Weights of a small image classifier: batches of 128, 42238 training examples.
Rows from block 4, named by matrix and row number. Each number is 128 + 24 x the weight over its row's rms, rounded and kept within 0 to 255. All counts start at 0. Numbers have three digits each.
# convs0: expand 3x3 conv (model.blocks.4.convs.0.weight, 168x56x3x3), inputs 49-55, a 3x3 kernel for each
convs0.0:073103096134145152118138124136138130131089140116112178137116115151164162110167156141138135101098102120151138140143123122116122172164155099117106136170162127098122106147129118127122102104078
convs0.1:139130110150118147111112115088123119148155169117122145120149097159106115141143180124084115158126092134133104120121130128106157101081147144163139102134130139140194120158113127142118102117132
convs0.2:136115192128110147137126121117138135158160140147085152119149144117180140163157160172162123141134120121114100103130100154150115174177140142100118127112111180139161157121117118140117161134129
convs0.3:123103121138118127119107143126136131112131120114118127100100106156095103123082077129150152144134132131106100157149153154138136100097089137130119162136134146136119099100102134119109120098133
convs0.4:110124106152164114104141122122127109096109085111130112124143143103129099109155090100126108102128142151131138137110145136116118130136156171154147184161166147111095129130154109113102134140130
convs0.5:115124116136113132131127079137170101108155123109128150142138150107150125132136144136118144116112182131132158107147144107110171125133147153136045146107082126117136129134147123142137126133122
convs0.6:107099080107120105127118105170144134140109090151201186109107095102122150140121163142163172157120127127133118131102100130116094123115109165170174134120148160199220149150153132145161053072093
convs0.7:117114123145137143154170172107066084131136147156178169159137143111136152100100100161149125148135120155145140127103141116098116162112138122112137125136146130128140152177138159165138142154145
convs0.8:157161114138130126112114124178127134106107104136132078139114112116141139156145112107135185099124122140134080128108125074137128130142111163127140113118141125134118186081118143121150091153160
convs0.9:135137156141136135128146130144135127106110100128113127153155192108108125134075097172152113143127114177124130137117103125124132120096129164189158150141078142187114135137113161187151156156162
convs0.10:108122117170136157100104113139127114122150133118117141171102122119105188135166089084128135142146127148112111165141143133081119098155139136130119178101102093091164135137109131119133120135175
convs0.11:102130151125120104150158129101071124123070110125089115146115122110119113142110111148137122182146107152129147145119089150134115166140138106116125145098110153154137094115165119114100113116076
convs0.12:092128113110159117132169109151138130155132150131131122119127098127129113117132147150145131136138131121149165111139154120113138094073112106095128120140165116150145178170167128114136158155180
convs0.13:114128117098158122101129092108141079111133113131108094149152122116132114126122131163137150155126141139141174120105127149131159103122144120124129147179147111124126107114070145152126125094083
convs0.14:117103079134159118122134141136097100109115096104186152124126145131108113086121139166148100100116098095129092126109142130113120146105112160144112119124139107112150141133133179139137086102095
convs0.15:140149189130110124116099125119135118089110125118148155130076115144149146134128147138150115115145142092101117156124116170124142180140141089126107122119157107131130163148149157126143102101125
convs0.16:151128128129120133108131167109113142102121100129134113083116136109141145121129132100134144118117143137138169129144177103121142080098149163133175194146144147118096142173172120139129106112092
convs0.17:096111097140133138103097089169160150126127113134148112116118096133116131139123103142118127150151142114109111083117133098118132165161131130156162174162129113140100148111113107119141144164168
convs0.18:139155122127163164111131128128149070098165103115149118098094080113133139148141170140101150116128146139154143145161133091142123142169125101095074120140096111146120115138108116141113116138119
convs0.19:177143132115127141091122135122137125122115152145121148129175155184151096127163078160126119141134138154154160134136107137179104116181124092133129078109168125123173112126147111133172137131108
convs0.20:130128097134165104101101095108134114132158111155105090129092122090123124150159144125122145162134131134099133121150146125150150129160132131137129145153123130124125145119096125122115104131135
convs0.21:155146128119099142120101169129099126137116165163159136127065170134084181114102167150087086147105100142089085130152157106124133102135177121129158114103122171145085124124133124113142141134115
convs0.22:099108103145140144151104161138092144119097152101068134132101120143142158135100107131125143127109142111086126107132107136141127134149144109089130145099141122087131160112144128110167107079133
convs0.23:103088119102123177101100140115151160099115112137119123124120125119128112149126139127087121122102105142127139126137109089106093119120121129126146151147135176125118117121101120129125113122119
convs0.24:110095129073098133113130146135080141193139181121075156101093104142125125073103138117183153092105096129178144071105088134166155152141094134078131134129125105070138112134118145132146116124131
convs0.25:133111165114116114166157139126112099166150125138137116101104099124130115108123132105120127142123101206142108143111157107096105116118099151092114149111113105128106105147100124136104118123088
convs0.26:164166140124098091126100140117143160126138152131135102135116095122092070152100033166190125149155115143149144143159154142166166087132109118128169081111122119098125132119148116089105166154151
convs0.27:128100085172138097177170159123116130125137120103114127106112102110133111139175146129104089136142132133125162112141161114143162115142152121124102156174139143169148094132138101137123115138145
convs0.28:135128143129115139147095121141131079139141117134152101104143139106183152101100110154119132135123125145143131096115099127126125143131117112155147104129143135165158109133129127143125117132146
convs0.29:141129136192197174135143100147144120120113111139151155099150136141165116143153121096085079114111114118104141072059071059098098139137153141101101124150120108146135117150157121139144111135115
convs0.30:170155151156130130123107081079116098121149120172167133096097104102117137066074112137154124133119123095114146115126111123134153127130133139129120164120116125146127099085105145133138131132124
convs0.31:104136138156151109120143099130146155162145178155156155154139131133099094136121121093104103121128126124124142139146139107105094080120133146133121128099095079113082108113137111107133132141152
convs0.32:148127101164164188132113157123118108135157152141117103120120118126080124098106116131104088107130126115128127120111128139119129125144123176181189167130145116075091135205210119148139131120127
convs0.33:105114162165145114144092073126150118121121103109115158164157115178123085141083141147146113079132129156128099094127124146132126110129171129118101134127132127158137085121145145160166134090116
convs0.34:121139150104108120122110118118146134137129126112110099090078079098119157114147148095085076121094111124127143127141134120128133137115116141164160145123151113100152136158156138135164123122150
convs0.35:114117160121132138116153104142129113137145132113131102179110086172116092117103137153157145133160183101123163145139145095107136083080164156113126150101119152112085114092144112100125115168163
convs0.36:108102156152134157165134161170136114159121133145141147141124129129131152103148169143161185136161129177156132142101123168118119144120124143116147120117142130104136135111126149133141128127129
convs0.37:098119130154130122154137178084122127120144124142133146111104105126105101153141103125088108114106146144122181124116079139137105142148140172153137114106101150093107129129132104132155108110135
convs0.38:117108089125115099121136116121128127132130120114164161160147148123097126132141105118138111092147111119151133102118105134114124165171134169145114139070122119123151094122108114156130120105134
convs0.39:141150107119139144151152116122128116089086078097119129152137093118145128113103144129140165154155161116143139117150149067153133100127128183175157156134139085077107114118105142141165163140123
convs0.40:091122139120134136114154153152111080123141123098143142057094150073107134092130114132144178133129160151123123126108146105139185095147161169164119121152168113123143106101096136115123177117096
convs0.41:161138091155160146096120147113118104142158141179162150138135145176164132151174145140133125124100111132116090134100090126130132107136138158138129117115119145128124168127158103083124123119161
convs0.42:162174142087112105143134091099112139135118116126118110117122128116144176123116137136087091125094106111093112137119164130122153107110167103142118122090088145140137152126134147103136140099102
convs0.43:141137161112124134102104104104100089127136138172176200130104159106115143079081118172157156141136138137146117094097089150132138156141144138112108135122117117115127153131165117098138118110130
convs0.44:153169147112095106125123152101108092129113100120140165138143136147123127141106137097163171113122090116075052101104119128099101137136124150222179151124090093074120138137151127100149124104144
convs0.45:120120071107135097121149099145098085151125137142091121120108091174168138121122133104126147135113118127143141130115109141117124162136154123068104154100113130094110136136170107099122132152149
convs0.46:091107120104118107094106089120141120141137141118109109138109145176114135203164159116123108127134127113113117085099117166136158147126151135128126138113140090091080174195162118120101091102109
convs0.47:127141155153111082125187167172122152109112166097095141140148139069099138103096118135114116124142141084147129097084125101077137101109117172148170095109137106100115125116122109117124147115091
convs0.48:152091133179123140125116107149129114126118136155128132123085103153113140131117177093096139100111121116130124130102119129122153134157124128137103157118116144131115131113132143122121135120136
convs0.49:084097080135145117119117124062068133089107146129078095143155120124148138117138160143148135145181139120123106124117124149144180161158164112103166128120131165166150117127137125133132101112118
convs0.50:136126172161157193132142163154142143154129143157159175195138142145113141157145171114110092136128084156129114151139097136101124113124182128131109180127104150142143130135159148129121121124129
convs0.51:141152143165158148184132150086135164109134162104156159120123134113125129132087062147130103171125128136140130163134134114118139142122132141111114124091169096093155140133151148136148140144159
convs0.52:079113064148133098131091155125124091133131120144154141114127120161073151136120132139105140139135126097115110109128166107113130107138161096121143118126117129127139129120060168130126120059147
convs0.53:143137182116147154092101114157121134142160156090119139111095103103132119178140155137090089147101101197125123131111155120176148127110123164107117128115117097058113112138147114117117116101119
convs0.54:107091117104072099092066085146135129146140122127139123122127146138128136161152154157115111149125114144124111148146158139133132148160136173155144141136129144140137130110113104104121127112100
convs0.55:100068119100086150111127140132129121136113100148138148120106134114092103186177180159139142173165162118122118123125133106105143123135109073106077119130135110136126136146105077084098159162155
convs0.56:118140156132130143141135164129105141137130133149152168109158188093130175139124170108089125117165129081135107112105092120124118168152152169166146157146136108135147140151122155177138164169145
convs0.57:171166134112121153146126154126138127157133115154130138118129136110148160143112153106109098119141104135142133152142114140131125128102083127125146095148126134152123140135130129150117145141113
convs0.58:142125137126116130140162163165160165111129145121122153112128118134123133097111118131149128151176148163148144123131166160148155140151168122138122092130128123120146111120125148166179143134127
convs0.59:098118099092107094088135099182148138130123145098103128134108132118120156146123114082113137152122134158150167142144145130128117132130121126138080092104113114134120149113160158139153158132125
convs0.60:099092092122106100154139157105101095120117113114133138115100112124107095120128127108123094094125129121143138086105083079107072100124104083098082097105089146128115134122130172137147140118126
convs0.61:137130101131129106097084097070066054104109130136127129066080084098114114131139139128147145121122100086116101158149160160160143162147123093070087106097134132146159127143134140130131101117139
convs0.62:124105122142127105120166140136133119136143162114118129135095145162138124120183126159139126150133142169122112163134147135109138145161146122124090148182164114115152115135110115139134153117114
convs0.63:111116138114141172152110150114135152102091111142154132167140136161118098176125127084120165077100165131120094123121116130099089116128126134108130099106113163164126079100092158152170134137133
convs0.64:105126156115117088135122147139131110113162129124178143166159123135174150116146134155170161145162161131138146136129120142087130103090081121095145099118115075115097167132129107127089135149097
convs0.65:101097103111099102147124117158164181163154173136122146091085110124141117139153114141124140136135123119145134123138148088098109098106104059140160119149123114156179134135129165178174156161189
convs0.66:123131135131094137144119164130122139116133126132120090090079096129112092123139114136116116138140124101126147135122133145152154180163116132151159118129122119111110158134129124113128124137134
convs0.67:066143125113140129093117128115115115137133114129143140079108107112123104095128108140155144108159153096134136107123113099107103082133128143126135142152155166175186123117124127127116138128142
convs0.68:126129125117141123155167132175114116140129138118114089138144138141122113138156131120125145143141140175151125111108143109105122098103150094093086110116114134126149153191166143191154144194158
convs0.69:170135142117150121125120119104104102117097123129122143194141144171128151172173174128134121121099118163124121101081070115136135124135139087124155107123131138123116098137162139169144132155116
convs0.70:094102136074127120177168153119137131116136110109109114111139148105135109131142135169114149171128153110100091106093063136116126152144154100102127150118121151100119197132151156144159145122118
convs0.71:170162126166097103180164132117170161133132103117128079114124134114143116129113112133131124138129126114093081119131100122139128120110142104103103115132117140159108146150112184156132121116134
convs0.72:098136151129153117197201129154147146082110129081080149160126087137149109155153121101111143112142174104167190168124154126154185111172156199160125182134130182178169116122125145154125131130148
convs0.73:110122183112123160148182159107097088108143116143172164077097082154133147124104114139138171169165177125149123150165155133141118124128115093125147117147166079109103137108095098090113082086122
convs0.74:163136119147130129183151155092101114091109108134176148159178156165157141141159138164147156145120155134130160127124134118133132114126137174176145185188144121154091145143126145147145167151177
convs0.75:081078094140147148093115139143105098133114120136129148109148140125131110155154133086096087134111100175140116111124076134142126133133108119126125122127132118152157128115113159124084151118094
convs0.76:163115131149137157169133172114116128114146146086115091092119159125156141114118095136125105134138113096120130114119108158161118070131093086086116147117153101134157091148157140136122156157176
convs0.77:129093092118100142125146149177147139122102160135114138167150150151100134102104064130178172137164128142140128133129120127115106118116109108101082159139142143093108113118132146140142100099110
convs0.78:098091103150113143178134150104134139154143147137116154180146115154086088154110134127140129131130164104110104082128121109142126114120116081119130085103091125149128105119143119105102127093116
convs0.79:126114112121104114104074095107095103118103118147142148178175165131123110111110113137130124143130137161108146122127125144131156105110128117126136180147151154133128145124134156130130146147160
convs0.80:120124116089120091181170177121118105135134173081097088124137132153162161130138145197178175160144123131118113194192164127103098098098082159152148114115132097117096128126148101115113119138142
convs0.81:089121124111141147128173153106128132101097126106086141183157154134108089129108072142112116119132118171197199114147113081103113125129128102112089116123134123110117121109157150127145142109106
convs0.82:129173157141132158115100142128160125122145137112102130142060083155133166166145164143102144114110140136148152133144144128166103124164134100110113099102104088103144127072107124095147166140155
convs0.83:082086091142112143127120172138146172093128120084142140124116178133107107137121127159125097182175135139140114140136106105130125096124137105136143124146133096130128112084094180129134132118141
convs0.84:163142112132112092144132109105080059161164152124106146131117141072110123137139136083111130120152113150181117100054102088102109141126146124123123105132098125114132184173112131148128098090121
convs0.85:165158181134142138099133119142135138161165150175159146114084111132107142131119150170156156150132143151133146183178137131119096134162148062122146138150163122130117099114112147157170151166178
convs0.86:145125137163154181103116130119110140129126149120090146135126139138127132131108094120154136118142142122136123098125096111136142094121103125145125102126105107083088150118120120073077105116109
convs0.87:138102143143137130153150116117100116138133111128144101140173073128208150107128188113139120102122165122108136114171132134147164096111140101071121147097095188161105120100146157127080167197122
convs0.88:163149192164155129192202138115098105168121122187148127106123151123126133138152119070093152130146158120122141103093088146149117122151146103144110122148154141114089114123139116125148150142133
convs0.89:113121136148153160152176170147137141153130133134108132134117146119114143111131153140135117115137108147156117134173177141146161128153168136111147119099125119102119155147131110104103141130114
convs0.90:147146135151164134115147087138126155147143193131120073124115164121147162134137124119118144133156195143129143112143162110127124136104091159123157134129185179171148152138112130133118138132131
convs0.91:113118119123146160090109120142137155121165155078111108117085102163161183141131136133125149153138129107105065175118108127105104127131143077095097101134128083137092129165105105137118105155143
convs0.92:140187130120151155081134125101121099114146153144177125112118147170153174125114128067107104130120118150173128132113160136139156138150131149135064142125146120139119127146147132134127121112094
convs0.93:105115105181159145099098129151156161143126162127100101142124094132150109127146149116107084141133141158135120124120119134103130156113144180144157121098119111102099118114159132143132112095047
convs0.94:144148143138134168164135136112085109155149135149165131117162116147122137136109157141119122115104123149099166098124127119130145129123134140129109169139140139158154116104109131123139098150154
convs0.95:124108128158152164154139143140158167191166166146124115137124109109092075097136077130150129164171162160146097144157139088114093142117093089093086115132150127115153155162118152146112181170139
convs0.96:092133124165183128107113116113120125116153190148162135136167137147128141107088062133153138187127110153135101149119111123078072121105115117163127122148158089094105080120107114146128126133137
convs0.97:140141123106113119156170191107138118172164150091117134119102168120108113099108105168130118110165151066074083134112103125108117159183145123136156170132160096112103157169158127096108170110116
convs0.98:130136165118117127153135130113118091147138188137137123129110133181166135180183182134112117130153132136111122105095082164169173082082111134137146124096084124111097149161196132115118110088109
convs0.99:104126159128162121155128139097139148145126113151131090091178104157131063154125116171133099146112106102090164140154138122129114112102137109112154125145162188083084109138159147157144175101050
convs0.100:171135122124116123107114114132122117141155155087074126139105134140111131124114154101104098105116079109104116151148166112121123117095088098112135114146146138110133096077090114134126117115117
convs0.101:167121128143133200081142124110115144110163168072099131066129174135194072207172071136143163165140106120152142124133157143165102152147100133124124082132179068120148161153140103132183134130129
convs0.102:119115157126124164130110129118105149135093141148098110193123101173105095173157109136115096132147105116172127136110090168126081158122090075116152064082116126100120089147153091117156141119150
convs0.103:119112094135128125163133149135113129122134123152117140093090083113103111118133129112110093079113092096115088116133141127143157115131143149121125135138119104104084149140129150151129172154142
convs0.104:161149150162143142115112110158144101164113098116105129118144145092098175115169174091130150090146117141169127098128136095138166102187172156143097166082072128091151143154136170131120127071122
convs0.105:142167129148147124108100129162139110132146159083115151141144136161159166121100119093105150132126122144123137143118140125142146131120155110105107107152153082116106130128162171137134189142151
convs0.106:159141115128142127133147142122108122122123111134145153111128125143192132158183146114110139140107115150171135070068083106111108130161187124124181133113144125133176126142155112139124124112122
convs0.107:123128141104119109140133120073111102107113106158140138101105095132166137108121118123127135139122157148135171100108084136129123164123175117114110145140145142148138168168112160158141138161165
convs0.108:154140152140131124091132105059081066100098072119139095174143167140116137125115131102129132082122096132120121126116142144128123146142145099128112107127138116088130107134114121161136124135135
convs0.109:139130150151127147128114122107131134114136128097113135121121127130138135153160162108124132136144147123129140137151113125134107148125121137154124154163160117150155138102101153103109117112125
convs0.110:131146125156127129116131096102114096139155151093123144074101013095096087081118125142119109159167124131163154112117103108123114117120105076092135087093120089098116110132111099128110143137138
convs0.111:141124151109125084149118064210154135154106090137141103123096097140130124112137126166167107116126118127173152121127124091105119107104119124100105140111116144119088061072110173164144137127127
convs0.112:137135097111127113141123116146147125107123108079113160140091136129127120136099113123121157137134139180170145123104123122107150149105138143103126127127121132082135137099111136115146143123132
convs0.113:109156153111102119135136151152129108145144122112127109120103168146116143117102128138142151149120125092140153105141146094101113070097125135112111115093065144123168166145127113122123093117115
convs0.114:145126105118151104073086102126143164135109133127162113129166129135148153140125137137149150114133154154137093077140130109141113091082084169139157130098069161143086128119150152132138209168153
convs0.115:089109145118134132152130116137148134079140172083142168095128149079115147142162144168153090102122147115143162133125104119142151096164173169120086070129168098135153108131124130130124163103080
convs0.116:137168163131135172148119168100101101115118131120128129141146146136151162164192172162159171168133146099080100120122117141133144101109145158170166116127144096079115117091093115092095119125118
convs0.117:134123095127116099125127107143141136157129139089056111112112139113126132107172144169158116192181140093128127132126128130099102117122110128171160097129141108117103073115098108172139108109078
convs0.118:139133131140141130139113095159119148126070138111098140163108088122135102146155124144092088141085113146128126168150145119115154145101136158124125115108131065083108111124135117130121121145135
convs0.119:174164107148139091124129126101115143103128120127171174152119077138171121116145124123115119131096129140109151109121116123116109120110116122079111111087093102134139154110098148149143132151140
convs0.120:141145179127130170097121098155142125129129114124132147121080051156140111162153156152168154137125136161149152116124161096115143139157143140120091147113124120131160100099108107118097100144117
convs0.121:113163120104104132166120089117105114139116132165208150089127116111141190154142135130134128158148127074124137121118107152128139139125119163119124135145127114145133132117100127133133113140141
convs0.122:159168155089117155166166155141176171088134082112131132105093136095076105153124165090126100127156131120153139098132115112099112141136159136125125128129132121132160138120111181156165120134136
convs0.123:142120130163096119138154136167126162113138101093117139134144140122100096145131159142093127147134132153121084098116101133109093149130102101105117117114106162154141126132126111138108100132155
convs0.124:124115127177153147122170180090163133162192168152170128159122143117121128073102131143131104148161170126141118133126117144160145110112150157131176124122123118112128108122118087100126145171158
convs0.125:139144137129157161161147121162133103121145133129126118132123108170164137089087129153158158151132139144089114108123108121140174125134092097134094115129104123151128147137157096100125128125115
convs0.126:133160137144141124097113125099109123122167130098120069148156121142139120163158132158141122160142109129152119120135119124136123119133106087117097127139089130181158163131091139154139089107144
convs0.127:168134135155110060171174129128127155094104128148127140122141129105142121103130114138115103084126154083121136156131153109123088125141138160116137086159152142168130090148179083080127113094100
convs0.128:115108134142122119147127128082066111141094143170109174115111096148106083135110127125111111141096130141086143089105086153150116138167148137118103151103098147075068093094118118117131127119136
convs0.129:161166109173193129139140128140131114133155159141150151159159119130115104137117089128127143150151163122136139117134161129126134120109129121080089098099126121111124101094091123133145116136153
convs0.130:149166181092140156134148159142117093139163131124153141132099143124146106136132145167127107143148112105121103083120107073120115113146137130151186137158127141123101149152141167162135136120115
convs0.131:124131138092099106142171144171137139119114142145102141146118149137127140118107096134116121130111102111122136189119116141107079145128137094096170066087135125119133116119143126134137119147125
convs0.132:158175126109143096076107069156151127127120136129123167129153154139152130077117099132177131126132101099106145134132117133122134132148161092156130117148130127120118115136138120140119125130121
convs0.133:133162146088111143124141150064141116119137105123143134111089106126132121107157138138180137146130143154158139166144110150093117131098113108142095162152122106148101149104153157067115120134146
convs0.134:128121121119086101142106112140123132135146095183205121132141114122123117125120131114115100135123071130189143158153169150140131147142082135114142114097138098135128172175107117138104100144148
convs0.135:174154147136142138137165169128118122133120126177132107113092122126110125123131144162164145135135168129083105121113116105105121110052111136124132127128132127096106150142119148121178116130138
convs0.136:103114127077118177166126172091165163120135132130127115115133127104081139158123120069148138152110146128081104158144141108155108116112083118123142158097120088112139152099108169123121131123091
convs0.137:098096103142105122156126105117111141104092090136142125150125141128094119188153145152162160132131155127100121164162136135152125114134132149168148134148153165202203161155142103117096106105101
convs0.138:062131158165175144151160123131179169126126125133117122108126126125122110159143130113133154081132156109160112137129133104113087135109083112132129091095114169119072142134151107115133121121098
convs0.139:055068102125115172157149187128140104140151136150168145111108107143138152138138164134158131168190171151131167103127137107124142132141163135147149133145133153147140152170157149144144124140150
convs0.140:167115114140155133146111132084126098124160147131153146142159098103137104092112142070116079162154155088088089126137141151152133104084092134158124148111129132107135150137106109110129150146151
convs0.141:134136108155166163112114145092097121082123127141187176096093110129174146123124129119149115143138152131085089128114103117134106143141147113120128134146156126136139083078113141095130116147139
convs0.142:118128164109141153079095100157147101113136095170147120124158125117112135130108121135123142077102132118132125134116128161144137120127121175142136140151142143108114142142133155167189103099122
convs0.143:152161165149231178163170174146156136152155166143175170121128099112122094091087106112138151114124111118140137101105143119113098124152123153192162149161142136153128136113115134119099133120122
convs0.144:127158180135145160116120132118105126112135138138162135123156188112147159111130112120123149101094122120133137139165159137122117156116131113122127113113114087095112155124157126104117091076112
convs0.145:177156123132092089120115104083108075152122099148143112123127136178134121088095085113139119132153122141150153190191156104117131137140130115115057170155174152142132092125142133119138167153157
convs0.146:112145147145110105187188141100119142176138129115100114133127129128105099124110074115099120115103121123125142111094085107099117181124129142150101163151081130094115131124110101110080121105093
convs0.147:159144176111131150126114143124140141110100083122098071150120139102104106099101079123119105110108114129090117164143092118109095146150131169131127114144121116139149162146165132131134114121151
convs0.148:099120141136113131135120093127125167116103150136102125145124152125133145064100143175145149132116121112112131125127162098134140130131124097094133126114126156147144114120115143137142141154156
convs0.149:152150154128116115128132149094114107125156127151171146087118095135149116122155111131134098105141151157148174105100121113125144123169145096120082128105128139111078120139136110121115195179159
convs0.150:161139127135134163106081083108161178112124139141162101153154186132087106079097141095138152155102097184135107147158163154127131089099145117170157127095105139116114143144126153121106151163138
convs0.151:130126166128135120153166140144128175131112117113148126094143096069097153143058111136141148113114146146125099139147133123128125126079093135093133198181109112202139131131114125166129099144139
convs0.152:156145127108103114090101132153169158087119119098091086111144135111143153124137142126112102160145133120104109159178152107133122110124126119100096148129127123114125160120118151129125120110097
convs0.153:119085111150158178152124151148124093141146138095122093075115126149167139135130073141172156120187139148152096131137170106103111105129127107138139072090125110154173119131119134132130140141123
convs0.154:125109115113131150106080154160095129138104123138146148148140125076103120060099117149122103163137131193148167138109142118082133130137141145123163138126134144126061100103101119144132078076117
convs0.155:103160185132156144122125111105132168119136170138161171126092100116122104123192141138127142113119115131134126110155128157136152136128174119146103141153150115121130136103081097102107114159111
convs0.156:132143165130140159154157165074076074111102080128130102124111122137118121129138138134125124133149132147166132121118097132133112172190167062057088121125129151160157145140152152147168135135153
convs0.157:135085114120083130125117141107142147113122134087089089082114130123148163125131141184139153139113154136128144126116130112142127163172174106107098127144144164150153149133143118117168095090146
convs0.158:133114106108132125120106061128121134122137119178160141105154139138096117149098092125097133149129122152133156072124150122159119102073096149119136138127115196152157119101112153098133136163142
convs0.159:115124161086091156129140175132155139108111136158153177154132113117124159137153139097095097147140131118164173142143168116116116150147083080107135114170151127133140121129127132157135139144145
convs0.160:082071052134103105085094120162154119135141130104143121175147179126105128109090095148124141124119160165165133114082084114096135109127131154129127127143135125132113121110125120125132140140128
convs0.161:156109130091075078090072094147122145143131102153185156117103129127126152188134178152139144117132130126123118070091123139156178134112100118091122093097105127138145095096136129102141109110136
convs0.162:126115100133130100149162133177190176158159167152145175170145147107105124153166139133149156110112103136108119101135131109101114080089101098110106139126096143115114166127137165136136156150145
convs0.163:100133117130129102141146158163198113128152133116081110115119091095145114130106164127161153108128165088122129132177129091146084152148097106132129125129154103110092130092130155133124100108123
convs0.164:120095104129111125125080068149109086146115130134121135137098141144117145121155112095117095155119086153135152180170123087047098121139092115167128137162154089119180124101113199160122167137134
convs0.165:169151103133096126143114163114138138132121153134128171123132174078125089121189132128122142161118097118071080130097103109121119084117092117125135114111153146127125148165173118125114108107106
convs0.166:081097150099094116117117107130128097122130159119095174115147156150143134181135118141055043146125118148164153094123118118105068143153141160148109116118149107108122182121144135147152138132126
convs0.167:150125113121099075109104118138134124171187140091088105146164115123143110125111109143152157118163169106119124115104144124135143176150139103105140133155161101126134114135166101112122137128138