config.toml
translate = 0.06
activation = "hardswish"
channel_attention = "eca"
kernel_size = 3
widths = [32, 56, 96]
momentum = 0.95
orthogonalizer = "newton_schulz_5"
steps = 11400
Rows from block 4 of a small image classifier, named by matrix and row number. Rows with one number belong to one channel. Each number is 500 + 50 x the weight over its row's rms, rounded and kept within 0 to 999. All counts start at 0. Numbers have three digits each.
After each channel's rows are labels from the 100 images, of 14976, where the channel reaches its highest value: "strongest on" is what is common among them; "place" is the part of the image that holds the peak. Only what is clearly more common there than usual is listed. The data: capsule endoscopy frames (Kvasir-Capsule).
# convs0: expand 3x3 conv (model.blocks.4.convs.0.weight, 168x56x3x3, each kernel summed), inputs 0-55
# convs1: project pointwise conv (model.blocks.4.convs.1.weight, 56x168x1x1, transposed), outputs 0-55

convs0.33:495434559513447483607513511578517422498455517585519515480534496583477604568399493520551518484501423386510529499520533507425450441372539486536512467470474529480505509508
convs1.33:502555461483473492528494501442503454453524431551515536471518444530516450520532510439387552543531487483462424559565610483409525529656524577470459458539514467516575486557
strongest on: finding: angiectasia
place: centre

convs0.149:491431593493526540580508546509403459452449435461458430523476566421511544480559542479530472568400491507538460539471571552489509452564517479397495411532517472538497427554
convs1.149:387470466488533535462398476519447527517477484516412527447511591449480475597456422527490504539450517537408548512464534495594522544597512511593453425538442490521481463492
strongest on: finding: reduced mucosal view
place: centre

convs0.135:556468470443514486503518507470444483566509566363506520527556572451424513482441447496445483493586469436469445477483456544542572530507508522563558435613506465541393476548
convs1.135:411525519424579485567465458572475513545601485574477494510499452534502568543443450513519498479546516486416466562442553412426498499399487496436434518492475513454389529474
strongest on: finding: ileocecal valve; finding: ulcer
place: top centre

convs0.128:508505500466498509588516495394514487549448464420434566531509482518528492546498535489541433493466511498534507494535455401421429374650488468511587482495472445470500431455
convs1.128:581519486452526576440537496488467533550441497528508461503542605407490438463503441344524503511523454463475510566491536569516501537459548519533548425492354496479519525519
strongest on: finding: angiectasia
place: middle right

convs0.58:609553510464553477597396515445454508455501597530564497587482541460507541543538565486504513451544391462513528517548584512521568486475466479503530431535545470571573488539
convs1.58:539501536521534573528385604547517482558463472422446397527537400462484552415586468470506493530519547485447508502448505396488440462416507470494525440452504510500499450457
strongest on: finding: ileocecal valve
place: top right; top centre

convs0.90:412529558490411500448553479464465483535506551557479477355445531490475426449423538571409486500525492550518532502490532511454420519508552501411549474535535536561480611515
convs1.90:479510524540539513463616522478537596496455550496518530490428459508478502500485597482375389455430496527550563456509509600439530551457456453532541536478471476601512542475
strongest on: finding: lymphangiectasia
place: centre

convs0.136:487441576463588477516642461552499493468457477505646561527548557457520443560602502583517483457462556562461497529495496427469491469462518516505492564521520462443479458474
convs1.136:452520462475426463587508522564496526471487473528537521573432496553453523469503496390456518532616468507472543514582572521381510493484576545492468549449586549511537572565
strongest on: finding: angiectasia
place: middle right

convs0.2:515554475514474521478382480562485485559535518452523455465558478384461474482434366485518564536574552560431523498443488496588508542446513515563492448533543598520549521523
convs1.2:564540482439512547494533563539516469495499540553578480455531489599552547632497520469544575420497515377548532587580464501528518513538540574433474456556471483501456483464
strongest on: finding: ileocecal valve
place: bottom right

convs0.61:625496514511538441589466501372417457501508551461503523523505517540502489491474459511479527484561393469457455469508551486475510456472555471559450429441403420463589446505
convs1.61:577385453423503502427492449580540498523448463490533461495501566501522482510626543449519468415548553456448562472594576525465518491518450485419436442519504449462499452486
strongest on: finding: ileocecal valve
place: top centre; top right

convs0.137:471513418482553558449498434435441505457532542516556547590541488552479440528423493493502467512503527504621517418508418483518442446476420501462542535457459539538545638471
convs1.137:518492477499518498482391439488522481548455483492408589516503491450497441560438536557520520572565551509548559552441519546475467558556522465478444428482619466618547529561
strongest on: finding: ileocecal valve
place: bottom left

convs0.74:512525463513443512443551544517521588447563554489536566545566496480420427483532457466514409526456521489467529426472550513474450436527424401441536547557471587558498582570
convs1.74:575437508480547504532498501519597543466426569543483459649495532554482421444543489498551547524507467481506648541553489508532565455525521454479489518549533593498528455453
strongest on: finding: ileocecal valve
place: top right

convs0.112:479530521556590499516513493388449499505517501399450489619472472507514487524556401410454390542472450614493434479544478527518479559519551473509491500470475464589481468494
convs1.112:514449442449461561430503515559490491589515471556508485462573516475403436499408484460598515508520514560429512523528572511630530504523584504514577428465474489443459505561
strongest on: finding: angiectasia; finding: ulcer
place: centre

convs0.77:488514520488536516488472478442469446502545450361428508525539594437512594463484502513518612519531550515546446542533569571563468510456479511547438531459556480615445448465
convs1.77:488539557563538504519563481527516478470552452432577518476418495524528461506428556437564518485607487533444466563472509545478528431486460411458415402470484381467547471543
strongest on: finding: ileocecal valve
place: top centre

convs0.126:462523597520480508556505534469523483470431483542524516474581474518500481437469444459497484380577494499341477451436625521534523527439530519484458550513432576548478483502
convs1.126:442515479481610506435598516548536538474516554484590580495460492517451471426503494496473492577568492508441504584601526505486489502534462346447502482525508455508435501572
strongest on: finding: lymphangiectasia
place: middle left

convs0.96:425570483514464474452445444514530494422423535435450499433466527503535441444547562467426502519607505464519544443491512424463554528527473592477451448506577472560387480457
convs1.96:507539579527570374368539512521470490515498532541549569488524480537494484485523516483542554525499462526502455454502477621517445396465516546555445523398513463498601453521
strongest on: finding: angiectasia
place: middle right

convs0.94:518507607558434520518464503662504546477562435480485459522511473521472494527580514510491521499501491518517443392494457486592491560408455412409552495572517523493490557487
convs1.94:535518488513487552552533427442591587476437505569564537462461382554492580467488462470581415580612483511455498515537543437493483444520509523502484564442496475497550473437
strongest on: finding: ileocecal valve
place: top right

convs0.69:494602582429423510529452472544526505521520545490563438536483473489439435455475451467457542478485475517497557574475550485493451554533422451458481440527439665488435473556
convs1.69:525521509433545505450490485492502493490487478457620439421423351494543578561491529505546562463464539500434510590545545522486498459508472561579472499521431448578529579515
strongest on: finding: lymphangiectasia; finding: ileocecal valve
place: bottom right

convs0.28:500552530464438431533431603558500550454513554429473500539374443527479457566559584526469436490518554526524428528533590470441512470504463542377467471500492494525468543505
convs1.28:527520471455427490552514451494456508516539437534500581433570515490450453638507404483550536470441431609519527487485460511484509389430459517527482521543497450451541574437
strongest on: finding: angiectasia; finding: blood fresh
place: middle right